Rows from block 4 of the text encoder of a small contrastive audio-text model, named by matrix and row number. Rows with one number belong to one neuron. Each number is 128 + 32 x the weight over its row's rms, rounded and kept within 0 to 255. All counts start at 0. Numbers have three digits each.
After each neuron's rows are labels from the 100 texts, of 14848, where the neuron reaches its highest value: "tokens" is the input token at the peak. Only what is clearly more common there than usual is listed. The data: synthesized solo parts of chorales (CocoChorales). In brackets: how many of the 100.
# fc1: MLP up (text_encoder.blocks.4.mlp.fc1.weight, 512x128), inputs 0-127
# fc2: MLP down (text_encoder.blocks.4.mlp.fc2.weight, 128x512, transposed), outputs 0-127

fc1.87:142116122121153115198141141083179149194133128123128136117134094138157117118111126124150141170112135171143101126161199127127123138133201067148109114141133131130153125045108072131128111139210142170151137146158157094073169067086160129154116171173199168130118105135181123095134110115073162103182189146157129173206178102099146102174180108131126151120090117135107133120127108098124174133090
fc2.87:119087179148135123101122129102108121115173129136109132185149123090191076180069119117138158087133143093156098182107102029145106105116162120121133036107091148103153089091186151108102108130116139146209075073146092104077083108141129124108114114155148135131160141118122093127054188138108159107178134140162084130148126097113065120068117118155099111101109121191114120097113138103130145123144
tokens: "<end>" (58); "l" (19); "u" (10)

fc1.218:140112133062181147118101128148156132105111112188105166094192133113195096148173102151136159101138178125160110120109146095162131116154166117155156103114085104144165092176086136156100143212142112130155104171178165097126135144123179101162131105068152119145167147133146154157090174180136165128101117179176081147208108110110177176116138067103106141143139114193186133137144159088114135095146
fc2.218:162103087135184083107150137122154173150125109162108138132141118056169169107097097124194146130098087095084146155103066130181140082151145160162127063136061066092146117154153169112117129116100067073126077081041103131126082153170172126191124138138106144126082161081156139136092162164150083125141079141133158151141083109121091101108123103095121112103089137097127140117093158152145135107123
tokens: "g" (38); "f" (12); "5" (12)

fc1.349:081084100119100125108166081157101116115121142097055101172190132127114155162158174112095103091167110114140093097127099118154157079168118102091103152107088133175096144159099112172154178139187155108112165183113125077069148173126155156102146134156111101087180147132158147132121137182093153116150165174119087152159162158094071139158144071162148073093087123165099185121179106114143178142115
fc2.349:159130075125126108101131142103117112133129110142116145189132122166107165129150091081124168157137124191114095122172155140107089079155104110085147092098105173112119131079101078184111079159092118112143136100170167117127076102062130118161106120118139132144151145125152072211107135094086109128159172156082141166204156196155106048140125060098144106128162184144122113115111172080126183112126
tokens: "i" (57)

fc1.372:149104102072215102156099102082128096145161145135107112185109157159101076134112167155084105171082149162081082087077134123162101102150145077160163122119049147142094118122176138201120125114167130141088109174094137078135133122140141096123103101094149164124205094106146183148119129093139135136119155107101120130137157167155203167118093104125141066139086181144146158175124089148119116101134
fc2.372:157147174111147096130101139104112128199116125081174148145179205126104136119141191145095158131126107129157071138087168147172147137117119174171174100105164104167129099107094133189109120063091159189107143117144144121184127107147155125118126106163152087130126124133144146101092118141162133126041126097165167127175126140133121072066188111177133106171109174143135088179186138101143161180158
tokens: "<end>" (24); "3" (21)

fc1.385:129175097084102096113112135168182134214140183110124112130132129064096122094138161107165106147165164115157165167088131116143102125073140136120180168164134164120130092124108092150118155152116158158124137196160145093077176139082103084111080147119108133145158104128113147073076107123176107136078119159188164104144169075134191143156142131128080151108092181183121089176104160124189145139094
fc2.385:080144138202064114148096168131091065149122168121099114162121082139077095131182059126078125132145120112135084172087170144184164110145097135176184108124141143134161158201155150115136115143152088125158126070144115175187151086114165095051074070075111137108136060142141101128136116156153114139128147143140140127111119132191128092094123131145133176113158142134088107139096171125129171146133
tokens: "b" (47); "l" (13); "<end>" (12); ":" (11)

fc1.375:083069131141164127136126023146118086180105173122086154089108104085080170104095153123098091150074114117099104110114102118136131112115080115169094147150132124131155140108129155143131095110154094135173202118122148107102077197153053128147083171167133109111110117121187136162129139084131069102138142167156118098086179147095155125084069083077116124125109157090142157131157088112098123172158
fc2.375:147068136158151155160107168102137048147131130094110123146130142110128081141148110134113143160110151116042060092085104138111109142140115127122153132126142119151090082107178141100131108086150134181147112151148155112158093154127106132086100164120120138108132101186103145000130106144118072120157135151118169119159148101171155162053146121184131161152142193162170099100163153109110111127140
tokens: "4" (20); "n" (19); "v" (16); "d" (8)

fc1.384:102090159102114125163151151120153086081115071093134143138165102117177115177146192136154140147067177138140077074082121106152162179156174096123138138052078116088163113164108174133072102084136188153127164126108177138155148158131130108164143097093106110109135131125144102123163069140147111087172141158088067136116163124152100090094064149064116079136106112103180101123124083114137124089102
fc2.384:126121089120142167137095103073102118129194162158156096152168092195097155152072093116102136148120185150081166101152168119093148128081136084143071057122106072095111102082087102139144107141103129156156142135097170164157155133085106116141099176113187147179132129082141130135125161084164085147113121125111134118160079171095111090088147068154108111164123165178100159089111100066146118169169
tokens: "#" (28); "f" (19); "g" (9)

fc1.337:131122123130100149119098176091118150188122099158093091125092062129189132096160101148089124133163092132168172106133148086157067115150159074086110130133107175146095097182078141123151134126128179117089124137154159125130168154069151135087162126156087111092126077156085174105180168146095135141174186079142139094126185164096112163086123139060129114141142169138196139133162082143142143142193
fc2.337:149165118105094163131166104134117173175108152090115082187140134098104104166161100169120195117161132150146083084133157127092110131107131171102109102186153105109125175089161127163140155135078171156153100149108139074119147064107180116112109108125163151128184083151144189147141132194153170123120127124149056089154141141137146108181140106091071043099154101106121096162083127073158149162157
tokens: "<end>" (34); "u" (15); "3" (11)

fc1.293:131154150081116148170149112112141153121165110126161133098112112147228104148142106090108154140160174098093119157140139123106147121116135078104194099101142085169106096139162178077164097204136157072094110168179107102145132098155093056149096154152129133134144127181177184083109143120143126054096106092117095112156088094150164123148123106163116074091087151105185120138099133164095097143077
fc2.293:137109149156094132115088176123144172137174162135149151221147151146135111110152034166083142137196094147214124194135107113152137094115154094143112062136087120132102160110144151115112124155146140132131119088116100124108099131105174160102138108146177182114147111092161115179057163152104137119167117166164140100167120195138105085157160079120104093112100097167153105122074185109113144153113
tokens: "g" (20); "5" (15); "a" (14); "<end>" (13)

fc1.201:127115094105175076149106137177090116150108176141156150160111084196166053053141142181085142156146146112140087147118194157174117137088121069100104104188119111142166170131123104146138084089141171121142126178092126048117177083104098101134078143090162143068140159078154127101121139156158176114134164137119094123119149066122139117079162114146111128109142133172122107153162130096156166099123
fc2.201:143108109137153125126160178136119169148146182165149100182155111156123104089165110120081112116138132161149188107179121097156150096156118154123111076198084126089154125107148119154084083120166148124112064063100160117086120081120145162189036135120155109086168136158179134200114149104120117125068143197131160149137137141148082106105129114074104112102126112188114095120090118121175175102153
tokens: "4" (68); "l" (12)

fc1.391:159100154097144115059145064097125092174072113139117133154071084124081109116145131144143086110174179127093096112075050112178166115113110144186158164157131150118128120164149115102084136093138097149127164168085134082145136163181147099077037148173158178086137139151100132164151120154138053127096128167139124159109171112124108152130125145132129091192127161088178113171148139123131132151157
fc2.391:133150194116114121117137068095182189172114163096169141188126142088155114104135172166096111121105112166119099116088109122123153113119085131152151164211153131150105174143072119122203129074128175136138142105145174095141137174160155078144107138111138167148172096151145143060152106180119092084111097130149141132166169121091116148124222178146121088138116112081096112140132157153161146108071
tokens: "f" (39); "4" (17); "o" (10); "d" (7)

fc1.481:107094090062139161108138151128122141140143142129105132126148138166157112121162118134113138112117145175148140153119150142145129126127162064179108156154136140141082104111167130144088110105181133091123084126098150100102161055080182173133085175134193146104173111130146125161119142178056113074144153186121106175119247094108131138122184068097165123102158180118122163143130076083109180125147
fc2.481:112108092154086117216166082167121097129089115159156131164134097209189158152106135144134149133151108094129106162099123106171202124165152142109123101153124111182161110106137135091151139103123137110136063102112143083102073169115165138191178166110152100074129203125175155083094191163138120110126145149127079136077096104122120123074148123068123133155113131148125117131090163074132155085154
tokens: "c" (17); "3" (16); "s" (12); "a" (10)

fc1.401:089126136165091158107095063120114110090179144077081180131145092108138180175158096166141132156158124111132078135140074156110090083117167140131132174143136158149093138125088150145116068148156207098066147098103107122087198175081179089129136146147187144102178107165143129129094156133138112053097160116114068149186129103147119148181174095104112132139093145153120100132103131122164152126157
fc2.401:141157130121170096076143143189111130084124121148162081134109141133176182101093062175131129146146125151149165049093145135177095146126090164115116140145099087158188111111161168073141135121121099098191115122086132073154121081145152151148145082092140134137147166129106074178082142098171132099133178134162180131094136075175134091091155102132168123175184095097152106141070137072129144125161
tokens: "a" (34); "#" (24); "o" (22); "r" (14)

fc1.130:156134147150124120161130136136183122164117138091132137130087057084121077100126182176136145132138167141159083177089115086115112117082140110109176138138095127158142106100142118093098081150153173107119113195125172060115207082091123106145114109134162101084141056122152117094099093114145098098105144158187124149163151103128177162114135138152087147187138182173110072172114106192191127150144
fc2.130:117133133158133120123145206184105084054140125159120098143161122099121124141208085162098186166125118111139156147047175098173136150129100134150190081094107140131089143182146154173146134132136112107154081129112156142131163118201143109121116058149092103102144109131140145093052164112169134143082131123179139122126125112168137133049181144158177131088131159148114095138102169077113143141145
tokens: "b" (64); "t" (14); "u" (7)

fc1.482:139139160126119136103133132100160132155112112095089135130119094081104097092154164165126138183115121168130131110094165079125075133082100051168143147138075125141107114130166098161113100147194195095139122138100140060101188092102127083118068146151147130081170112114168072094081102099107121145141198189155148157147169087163181187084125093136124118192109177143108083134130127123162143134158
fc2.482:102175155110154150104123149156084103061179120118124141131161119088138142183234111150174169129115110097198156190049158104188111123122102133111167118079093145103143104154142148132136145167110093070220099127093110112099178098161179116082158123136095105086139084166110140161110146138156141130151127135160118133116127091151099135078120119134136158119134149104115141119084180072166167113147
tokens: "b" (35); "<end>" (26); "s" (10); "d" (7)

fc1.240:123150136091126173156093174153134177176128138150132139147097122153157093105143069108157096117114124141140116146153147128144137134122125060085091095199086144139112190079110059135112100068185216148145043150096094097087122097147175176099151146146194140100104118065133121078130104109091164120124110134134106111136160070139143090087186127153162125125138147103103157166071109134124120095153
fc2.240:140092158150105157122146096163149129153139115131130104217113111162191105128052114125153139127148151133133096108144151060118102106133117115143113056164070144099166097079166102126105096127117099102159049068157100093107115113085192100142133108099159122105211149079164111103127151172106175108095146159132078080125100060085086091119149151109076106137122131171123125136120156145105150084101
tokens: "u" (26); "l" (20); "<end>" (19); "c" (8)

fc1.365:118094087122175101067132088103178114126132115164076123086080120134121137131148217147137128098163140121096098092116063131117142137130129157182122140115114138147127107192115149126071143178142114108123200141120124161105106175121104077185093155164178187077105149152155153172087130156142075145137152176116076129141144151114132182150088061068129140165116188098170153108160118115126120163172
fc2.365:113152134107135115162180119142146119144106103127112134106141076093204109103119197129158123112049150106100117089094092094079091159138112138135131255099148125118140119105159148138120115113142170085131218147131119122154140147091118089212138119061125138090127104151088150076163115116124120138101170122112114164185151117142153138146067119187141138160139112144094135079145125164132109090117
tokens: "f" (42); "d" (8)

fc1.377:118123106109160102134163094176184092130146103058110126094088198187110155152147091162113161094150174094127117086115110103136101071106122090150103173117162118150146151163125102102135100121075091073149086153130085091131117095124093108098164169140172163103152124107188089106087108094157157110133099109110076098086139084167131179146198095103113087167165142172174138130115089080151126180105
fc2.377:133090135143096130106101111133152093126090113069136142106137162078110180138091131127141082189179109158118140155102134076123144137186133120140120077172148087122086116129110082145090133140168093106164043148110186124183101122179172099124159140093160093111146110220120126165137173120175116144182133146108112074143132107157144124205183116124119148103084183155144089146153146092138132187170
tokens: "#" (33); "3" (18); "s" (10); "n" (9)

fc1.76:129086147113182158141114131146109122113173094080058149125167099091168067120129126140102088095148151127164106141072110099161119165141173077161186186077116120172108089158157127135100094167174173156132140155175155108161177114136099136147077106098149141085199120122083090081145087096113109130149177124060128099115138131100108188107139104090158095178109154165155116113125109123163070110168
fc2.76:178112115152119094155144101157186129181150057182123138096159089188165150174111172139114143130175232083079140190133104133113111120093135149137192104164132098146139082109210134096077110076105125148124115144172112169148088086127129123079114142118151083122079104136122137126109137074130167094143141162137133122168070104146151116095146130184117130122131101147121077114140189094143131119170
tokens: "4" (19); "a" (14); "<end>" (12); "3" (8)

fc1.109:094102104101138180085146138136129123127108103089115049119109189072119116142099121134101161149133142087091134106141143153154140084170128076175146162099069151157047105163110103157110058098146126093093081154124149095160142136095163118079087124180129104129183154098124151108101099122090161051150121097080189108123184155142195157134153097126141071121126139079150134138110113157095087094132
fc2.109:164123147127103176165130106124177115180119083047106132192127135118105129174060168139153139091146147122161057192134159108115128117183128140141121129094104118147129109113136141147115106105104060160112098128124130113149126150039164105054153152167146141086154102218120115145162109154116123141132142130125177093184119112106081143154102100155088114201130162153178140152202132092154132123147
tokens: "a" (29); "<end>" (29); "u" (16)

fc1.393:121121150073126158126107125155103106089179114111154162088113123125174152171129144083089182121109091142093153108129085144126102076104131111127130143106123169089109098139088183139118133108080169084157122148093105116138085171139187097130160071088184146083139133114088132158078170192128101080137120160120030081156178090131128170119145102148118162134089089162140118187115079169106174081164
fc2.393:128130097171074101145138095131143112116135146090171157210168084212221120159145138129139147149166113091142135167105116079151154118142142108153080139143160130216142175097101137109128154074107114144137143048113129123170144130141151139102140131056148163110131117162123079091119144150135132145167128112198063097124117061096084109138169109109124093114124146181128142138089129108082182118150
tokens: ":" (15); "<end>" (15); "s" (9); "l" (8)

fc1.479:094100057083180093099087107140144108147130104120097108080083110140104114105116131118106108137127110139116118064099107140112117136112070169209144142104125163150150163163091160120107108157191085113132196176085136128110131154146143090137056142204128168082130142107139145193117106094142082155145157197106100132113161159123151151167084060110146148120114182097167138101131111080100127173175
fc2.479:121138154166115130153163122181143084104111123137113131144164136069168109139166128123123127143096145080077094099086108102114083130118107100102139255112167141130108095138158140105171091089138157105125148176118198104176117127096093102113128121038110130109135117144071138000165122115129122142148118103132166141154125116154128184095153128178139143163145149165130117138151124167097099089165
tokens: "4" (28); "f" (18); "a" (16); "5" (9)

fc1.246:101149114112196107143057128159115156156146114124086114152166179083111147114122156128099146188087125109144132129083100053135107095166112116151167122117099149137069087154119150152101109126078149140120099107124145106153115115136123164109115111091117124131164100082115193128099104126145150085081110095095137095154085177179196171058104126141132062132074158168214089117093096126152095083177
fc2.246:130115166146123103139117113123100124131166114141149124162186175119161110155061098152071175158125145149085131139150153115109117141088099118144138128124133120171114151091123124110157111087084214199110154115150153174142128080119080138103107125184119087158094135073085098053145146098160133102125081116138161168135125121116148160095172126227138089167104146210134093116217109128132113164148
tokens: "u" (49); "<end>" (25); "l" (8)

fc1.243:090069035079191073082140104131130100164133096156101099061085110125092107097120126102109105124144107128109121075120091127110112127086095151186130137135110142154161143166132159107121104160171116103159176159127122145094108187182092119135052179205158146111129162146159143170096123082143098129116138190114094130100152170114166149158105073112147140122115182092130097068142109105089133136149
fc2.243:117128145148116134181141115158144083133114110113095145130162127068162106130175142138105115156072118066072078114110107122138105143121114115125155234104156137124110114131164140111171108110119133120105148174123194139184115133118086104107099117096104129106123114145091181000166097137134111146134129113109177143191136115127108178087141105204127127147140167179140109130170129152116112094152
tokens: "4" (41); "f" (15); "g" (13); "d" (7)

fc1.211:159081110123124080080165112193138165175104106173145130131127141156144106115100142185168176070152178057126155093109094146117128090124171091123153095064102092105164116172131137097077132138136138077146134147166084158101157178120156073186096176128139084138162163119135104141108134165127106115103142118085077151185138159158090124175155163139145086104163119113156103150095177158179067150127
fc2.211:109123107120189149084117133144101154117138131191118118192147142133137104125119138132176133081087105090139152159167097095171107107134134144084132071132070104070162128143136112141052087161155123124161086161076106107145114112147172121152140139118182154079166135189134090213107169127130089144144185189121112130150116077154066145145107112180076079083126120164166157111121137122151183108176
tokens: "f" (29); "g" (20); "n" (13); "5" (12)

fc1.321:098088098110112052155167130128188107172103135126074103077151136091102058112096132138111128189145142157172139155157144143062115135158103146093132134086175137165096095137118150084113094155138184141126119203115136062111094110127155057136126109112124151116148080113115148039042139093132165093086129122137154098143141138098172141126127156158138140178094124145133141175076138110186149111148
fc2.321:155095139164107112158158166147172157141115115075098162164094133122121099119070141115093169100188102135109122154166147166180120103111125174135183097133168110182163151087115091138176074140128099187134103156235107133092058121071102088071131111137131122171087102101111114112106128122096179162083171147201128091127158151135184103159123142140135107099099091119090131095118111152158113152109
tokens: "c" (31); "#" (20); "b" (13)

fc1.212:088120118106196117093181164119136127178178091173142125123096117076167105188145137169127123118110169111155147125127095097131082136098160096156068180166119155174106120176092171091124145150159163105103159145123102073085170157154152166095120168100196086155119097167099095068051111166136154113143113132111131161189123136122181148141131126076154088115130139093114083170132155126092144098175
fc2.212:159078123138142122137099161198186134189137141143159086172128145121183167080090169165153098106167163089193064220141159149198143143162093090094147083078122091100175121162153111133106133091118139155096050141093120090164128104130128113126114138146178099072132149177135098173082118146106152155134115145151085115102141160099113121168082123156135135138150136098122163189124140107136139135127
tokens: "g" (19); "d" (18); "a" (15); "3" (11)

fc1.151:099149124141172150114132104088162091133141155128075160166166071103125088141138146135171121147128171090093086153066110068171104108094106093137193100112100157160154099136162164146093191133142114135124124167115166094088177122142130110149044078125149154128176125104158165113113098082163103068101180145128136102114153120142171186084160098109159112189092124137120124191148087094195117153117
fc2.151:110106130177128123165124147111152122116118153126084152165109090203155134173100215066216101105184124116100102176122076155169154111107145147097159188093132094177171186093075120108164132174139161111117158139141134145111160162133109104099142158120163092157091084121141189072146056175112100137129121127096124114170121177133118131158139098128114114169087134111100171139125084126146090122084
tokens: "4" (18); "<end>" (12); "c" (8)

fc1.463:156164183097117095120196179121145098135116087115065121134160078104160108109124127089146142095066176148206145173095135156156086172132152138114160161099182113127137113110118094117089139147170117146091187168159118134149202089088183130136132101129139173123116104154085134134130127099131168090186204132148060162153157083109104108165113150148164155106132142174138081171139100108114143173143
fc2.463:141148177121149141107165129133142093117106093102076100119118131078137109154116167139140153104082169043159129152015117142137114137095117167074144102115138151101135089107127083125112124170085119112211112140163094117146166101132190127103138095137170165116134104209122163182157136149158156154174161115156045099190120110117043120149125153117104115117133084103146124145132160126099142102158
tokens: "4" (61); "f" (11); "a" (10)

fc1.215:120072102097122096177118113167116102111091178094145105127111131119110171093118174090097100126068117175175173105136063103145129116138104138171139094133120109193125103185164141089068097111201142089101104160109156082084075151171081123122143134121129141137158102074117175157118123111072138039155138145192108135108157111130152126065099117079149105158093140149150130170129093129084103098100
fc2.215:126092137169076134190168094148150118142091107150073154192142145113111084148136152130096147164113128175055068180110131135136142121088070114168138175195127139177126152099183150161164111034123141157142129132182180134166098142108152150074099130142170169091100126105129162073108146132138121115129172147145146176142124069111127141078134141167152094155111159165074098087140134100123119166151
tokens: "u" (35); "l" (22); "<end>" (14)

fc1.135:158092100139163154124102113116108143143188169122140094130139140121093096143153136131179125149192088087091147129129083086054147070168102145072114137167137164098098115178105089197109099129090140114178031149130097143103101179105120098093168142065192112100126095175122120097078168128128098164100078083078140095106148107164109150169134122140120106074103132111092132157132119179131115114139
fc2.135:151102100097162124130129126139107114225160149129160151156110180156206158139132141139124138122157093136197045177149112075176137142149200170079112094090151140181137128145095167130116101106151119171161066103095142098115127154126173146143114173131160137092148116101157107106134131143122079081151100176101086082123132162129092133198153076107110128110148146194113134194080136127126136125117
tokens: "g" (10); "l" (9); "d" (7)

fc1.16:153058141082134081126105119142188121091120098153140095179100163171111178122105161106113163135107126146140123087164086095172157119136177110114120124109089188133155116156110092149147129118165179110164084110158180053108084071115135127143062180117135126156174085118113197153158127100145115092158092158110109126134112183167093178147145088072091075124110150202166122137147095100132141129105
fc2.16:161140142166086157148131217117130128088122131092143136184147170181197130104139109110071109122136117151142104170171172109168159102157136103116137100107084134105115135117102127138204157168115105129079112095132144139115156127129163141118081094153100155159181132050176104140097139137147171066087120087175145150119150170084088106106158142216108129087124086126094077173089126107102165162104
tokens: "i" (11); ":" (11); "r" (9); "5" (9)

fc1.327:173114175134116074170114125059139143150131144147103188164133067157188048092139140153127141130163165115110099142133162116155130124108183114110171105115124098165151137076161134172115174162142117191111115129196150128155177110101118108117098157102134103168118080122173116069086113092185128098134168142184166119155137136131090121090140128140147125139108162179134104207075093119203114149093
fc2.327:138129208159135121112148124119128135141136142119110118236136098135184059145077074163110140120145119108145099198084166044162145133161099143132173076129101113122096138167197136159119135128111089153182110082152096136146131125139140097080103075163142145139195117140126079126031110115152133124137164099167109101163126117127075145106160151145112101094121096132129108155120176107166146147093
tokens: "c" (24); "4" (15); "d" (8)

fc1.193:141088092131171171091141124155154141147200088202096116124149094182133146138143121165163165129142137145117136092145167088111150114179140147160103099150100181183081129165118163097162096128147191115100070133144105140088188075077196132103116104153177152089143111159140157086101111176112134098137185117136129176146135104157098122082194133103126102096110107139164097133046095130138123165095
fc2.193:146130128147145155114081121134128147114088113116158110187127172156186086144115121109151129123142103147107090190097116086194104154180114114163181113100065133070140110150119157161124130136128069159125090104123106116147130101052153123062068183147194151075167172157119118154094157204122118111134154093109157108129144113118100135147089111095138118171154127127119098228151158058147114142132
tokens: "c" (16); "s" (13); "3" (13); "g" (10)

fc1.357:059108094144137111130124179137107155183135149084151138092090084086107121138140178129099112135134098108124106117166125079154134165165109153147168099129087131131152106130097094157132184113107128109141121072167152136086082116088090080167153179170090119109170121073066187146090097153138182101171179142186106116162133091144192152102134127091119069154125162087103148185114092086135069168130
fc2.357:085148140085142129128150154124163110181125173135113112123116102119160167185126092177118104167160094088164112107184115159155130148147153124081149139190138153200086161118167156067172114091148085081177141156103095086100107184137088131140070084135103101140159126073086132151129137166120115114168061085126129096091125190095082149151089120178175134168103140138144094085091102124139149183121
tokens: "b" (16); "g" (14); "c" (11)

fc1.332:160098155091184084124151156176126131111117154140142140114135165099159147142157161079159171165100107164140100147127087108152109126162107089122104160165094189106121167119102089164094102117104234160148090183096126112096155124085156131174139139122172116105118073091159162108137182156094114112136116149119098103114116137119170127096112058086118061129114116102139130163093087180101141058212
fc2.332:166083166119125097153134156100116133188137145154134146182169110149193132083117205140134122133130086109123083171103153063185096166121148097122122105083165125127138151129133166178086135144114104157094120137099130097144147123086193131135078106140146137091120086153156155096058213114123130109086149140145125119160157128098103108091113070145118115107188169210142139200091079124132148128173
tokens: "u" (25); "<end>" (14); "3" (13); ":" (13)

fc1.3:110155094166141144155135161159160056122162098177070137141177172104104122135116130112136145119086177105179089104089123099080116110165148114156106159077090141166078064171165113114091166162097136112059151132163173135136149089067107106144130077094089144143152099111086160099126094134165134100102121094129061056142096164164146159143096157126141123134093121208177136104122094153147084126116
fc2.3:134100109147135105126071167085090093079189119146146112105145168123111150150095107130111154162168174162101168087156165127120125132066143114150137109066107105185126140142121115152093147103161161145098135158142111175124138047137083134137130150125050085144054126030080080110137123071144120147122097133150161116107107130137193126094132104149156135145093156207150124104144085120131109185177
tokens: "a" (20); "f" (17); "#" (15); "5" (12)

fc1.97:137087147132171076131143107162112137095133102176057152184117097151186122106100128166085175104120194108125104197109095101169145150132176129131111157147114166104138109163113122157091106215106174128119130120138178107144123116073094118121125130035178141058160120120191149102106157156125149064113157123093116125123159099112113187120148106112192105099098152176121106147110125153095169114153
fc2.97:153133206104127161079186108115162104102112147189123122188137113137220093099159148154094167116112118123100118181029143133168126179143107172150139111126173118119106114168093123174119145113106158157157151110150092132147160127146170112126104129154192172145122136167141142185100126185115141117109183109133086141162140108099058118101144131146151098161128119110142090203163185079113155142116
tokens: ":" (24); "i" (15); "<end>" (11)

fc1.221:111103115125140087147154114116113113147128104138103084175157193105146143118155184099131163140123188082152058170103106128127097131135107108119079181126107138115118138161127093117068131181100167127139081183143153085095147121082152077127088127066122111083155149164136196171149110170112127093100125167180123096163134076129166155084099103088138066171068114114168111191142164180100124146161
fc2.221:200139133118114119157144156058146121126119106104128155136146153131198117086113211099100162168154132121130090165121154135149116174149127125126141100085131107103108147182119123169117175145127103177095085109137127128169152135094161082152089116127156184121110131220181129168073146148132090144134151143142166138211133161085057143157120114116088066128154205158133162181119164099123135148160
tokens: "<end>" (22); "3" (17); "u" (15)

fc1.433:125139161184138058198172168122117137154067151114118131180148092094138122118105127113137169123079141142155124166130174084089143129117136127093108118107176129121110139115110133107151125122140199162168149134158140096075102140141092086179144062137121119119134105080087175027071185097129184115131127099209125117145107110121104104078128146154129111109081105215090096120092130122123130106098
fc2.433:102138139140092127172199083170179117136097125150151143095109062146167156140158209123147137066166121158109096116117132108124139137115121142156156183135169142199176193096111110092204139118167116075113144136135152124082115140118134064128116130149134129131112127100146136036126153152093148119110128163161070142066169119078176172069136166115137137155128105145044106114133114132132095120111
tokens: "c" (25); "<end>" (21); "4" (19); "g" (12)

fc1.187:111155153068148124098185185161123163108129123147111086173185144161194110156114116073140156129117158147174100144103163130168144101128140099088150151119106146130076126062134087112139136104167143090107098153117133081145115091080209142126126133143124123112172094103089164112094180181081180058133153127096107160119171105160117109067133111143180097112124121115123124186087075118075121099190
fc2.187:161098182151128121132156064199133124149092108125158123192144150144179126148093206137137159050123114114137087135090114067143123143135111145129122127112110150130181113108126110149154114081111116129146116138128125075142107143064174090146136172168177123081172138172125139092179152192128142149128137107104072111161119094084041141100139153150145140203127142138167136170204144142079130109166
tokens: "u" (52); "a" (18)

fc1.90:130119035107185097110105122116150144149178168181073152071067133100133111176151166128131141120106114156092109145073113102114084113089142148204142171119112138143107121157130134114133105159193114108117149137128140120051178092154097079127104101124097174130135094113176170156130134094101087155098184149164105179150139133106182168130087100093152172157115171119107177163164088086131135133171
fc2.90:080141092139113100188116133174161078117106097100123158107146126096152105091134138101185124099118176127088111111101125152148099147112131106123186255093179108153138117108138130093168126115159149098128141174142145092138152109100102101110097147104093096123154116135072152021179092124085119117101154095086136122115157119139123120124131144154153151141134126150124150094158108180129073070146
tokens: "b" (52); "a" (23)

fc1.431:091186126117166135179121125057058178137140204072135129132104193121118167115154087066133140127119144189123133105154166149154156120135163059106128088126095137102155190099146141115156129076119126158168062090151117116113136152184146106123126118091142082168150112094105172151135132141119150095166122113154073112169178138126184146166134093187138093076070091117144164157124144145130156129113
fc2.431:125123151182110129108116148097135172157185206094149137239109154137193104121090081115106122131176054151207118156131140065110117142141124105106095079115122115160108156156109149134134106097122098155157103080156109117063146108142153112095134100120118126165178118099125075157056154121119129094151128126191101125138134149112088074147145104126071121094127104147123101151079157105166178123087
tokens: "c" (20); "<end>" (16); "u" (7)

fc1.345:135122101078134175090152121091172121096084192073107110145207197065095152159137186131138139109137136068171102180093109138157149103138110121175121111102100121120066137103143170104136132149151142152135123115102154113123150164117122078128099121156119163137147073135129190098142124180097086066158150137145175164161115155147172183106170079131099049156107124095127150174161100131164088148118
fc2.345:138120100138098136155117192115169172137106157085148126183086098144107178152102178149123122144160139178156159160119102117147211112134130097090105136131110129151063147133066133122165117074130099099083114104112165096084109131127130147109153099060111171167203105136169121094134084173084118088154097094169164107089137134149118105129183149062107129096099096047128138143090131133183131109072
tokens: "<end>" (16); "i" (9); "r" (8)

fc1.154:131086134165150113146160156160090130110158099143136165100083130096180148075095164150150127173141081146182084118093110068152180153156109075172122126090105140122128123191157113169090159091150190074143111091096084102160180152171152146110115096126083130047161110154161150134136123120093111104119115166130124085149142075128092140119123117157155107163085195162134102174080067143136073157136
fc2.154:117075141150143139106130072143120140126175138152154151113145133165108171174160097136096093134187134133173083145105108151116113128142228091079060189100094145129160136138114085124168109159143077104186116141119141149151167135150165086080122191180155101164105098086138147110093184147107126118177095102167144125069112107149129174134129080102088185162126194148131127136080071142122142100148
tokens: "<end>" (21); "u" (12)

fc1.31:125102058143136126127111112109180116122177109090146102197114135160161122156187165179160150095171170176106079133113175073189185100149106129115149151111089149155144149118179088110087138097142116140117104102107184105070149089079105054115083140122209144115170154118128124137109098141119065115134156157123129138182165140141139096090163076127137101116128161140124162173132165085149179154110
fc2.31:136094148110151124143124102133095167162125083211222107184163166131149181153043126170132169157156124082137101091088121051072132118161162177165115157116084120129103150119084149070178113095144148082124080106100123098117115127123143142163168174189132133142127212150140115107090135140153081142143133117144112174121130139138129123057135173106150130128084172151147106123087147142123126120133
tokens: "b" (18); "4" (16); "<end>" (14); "i" (8)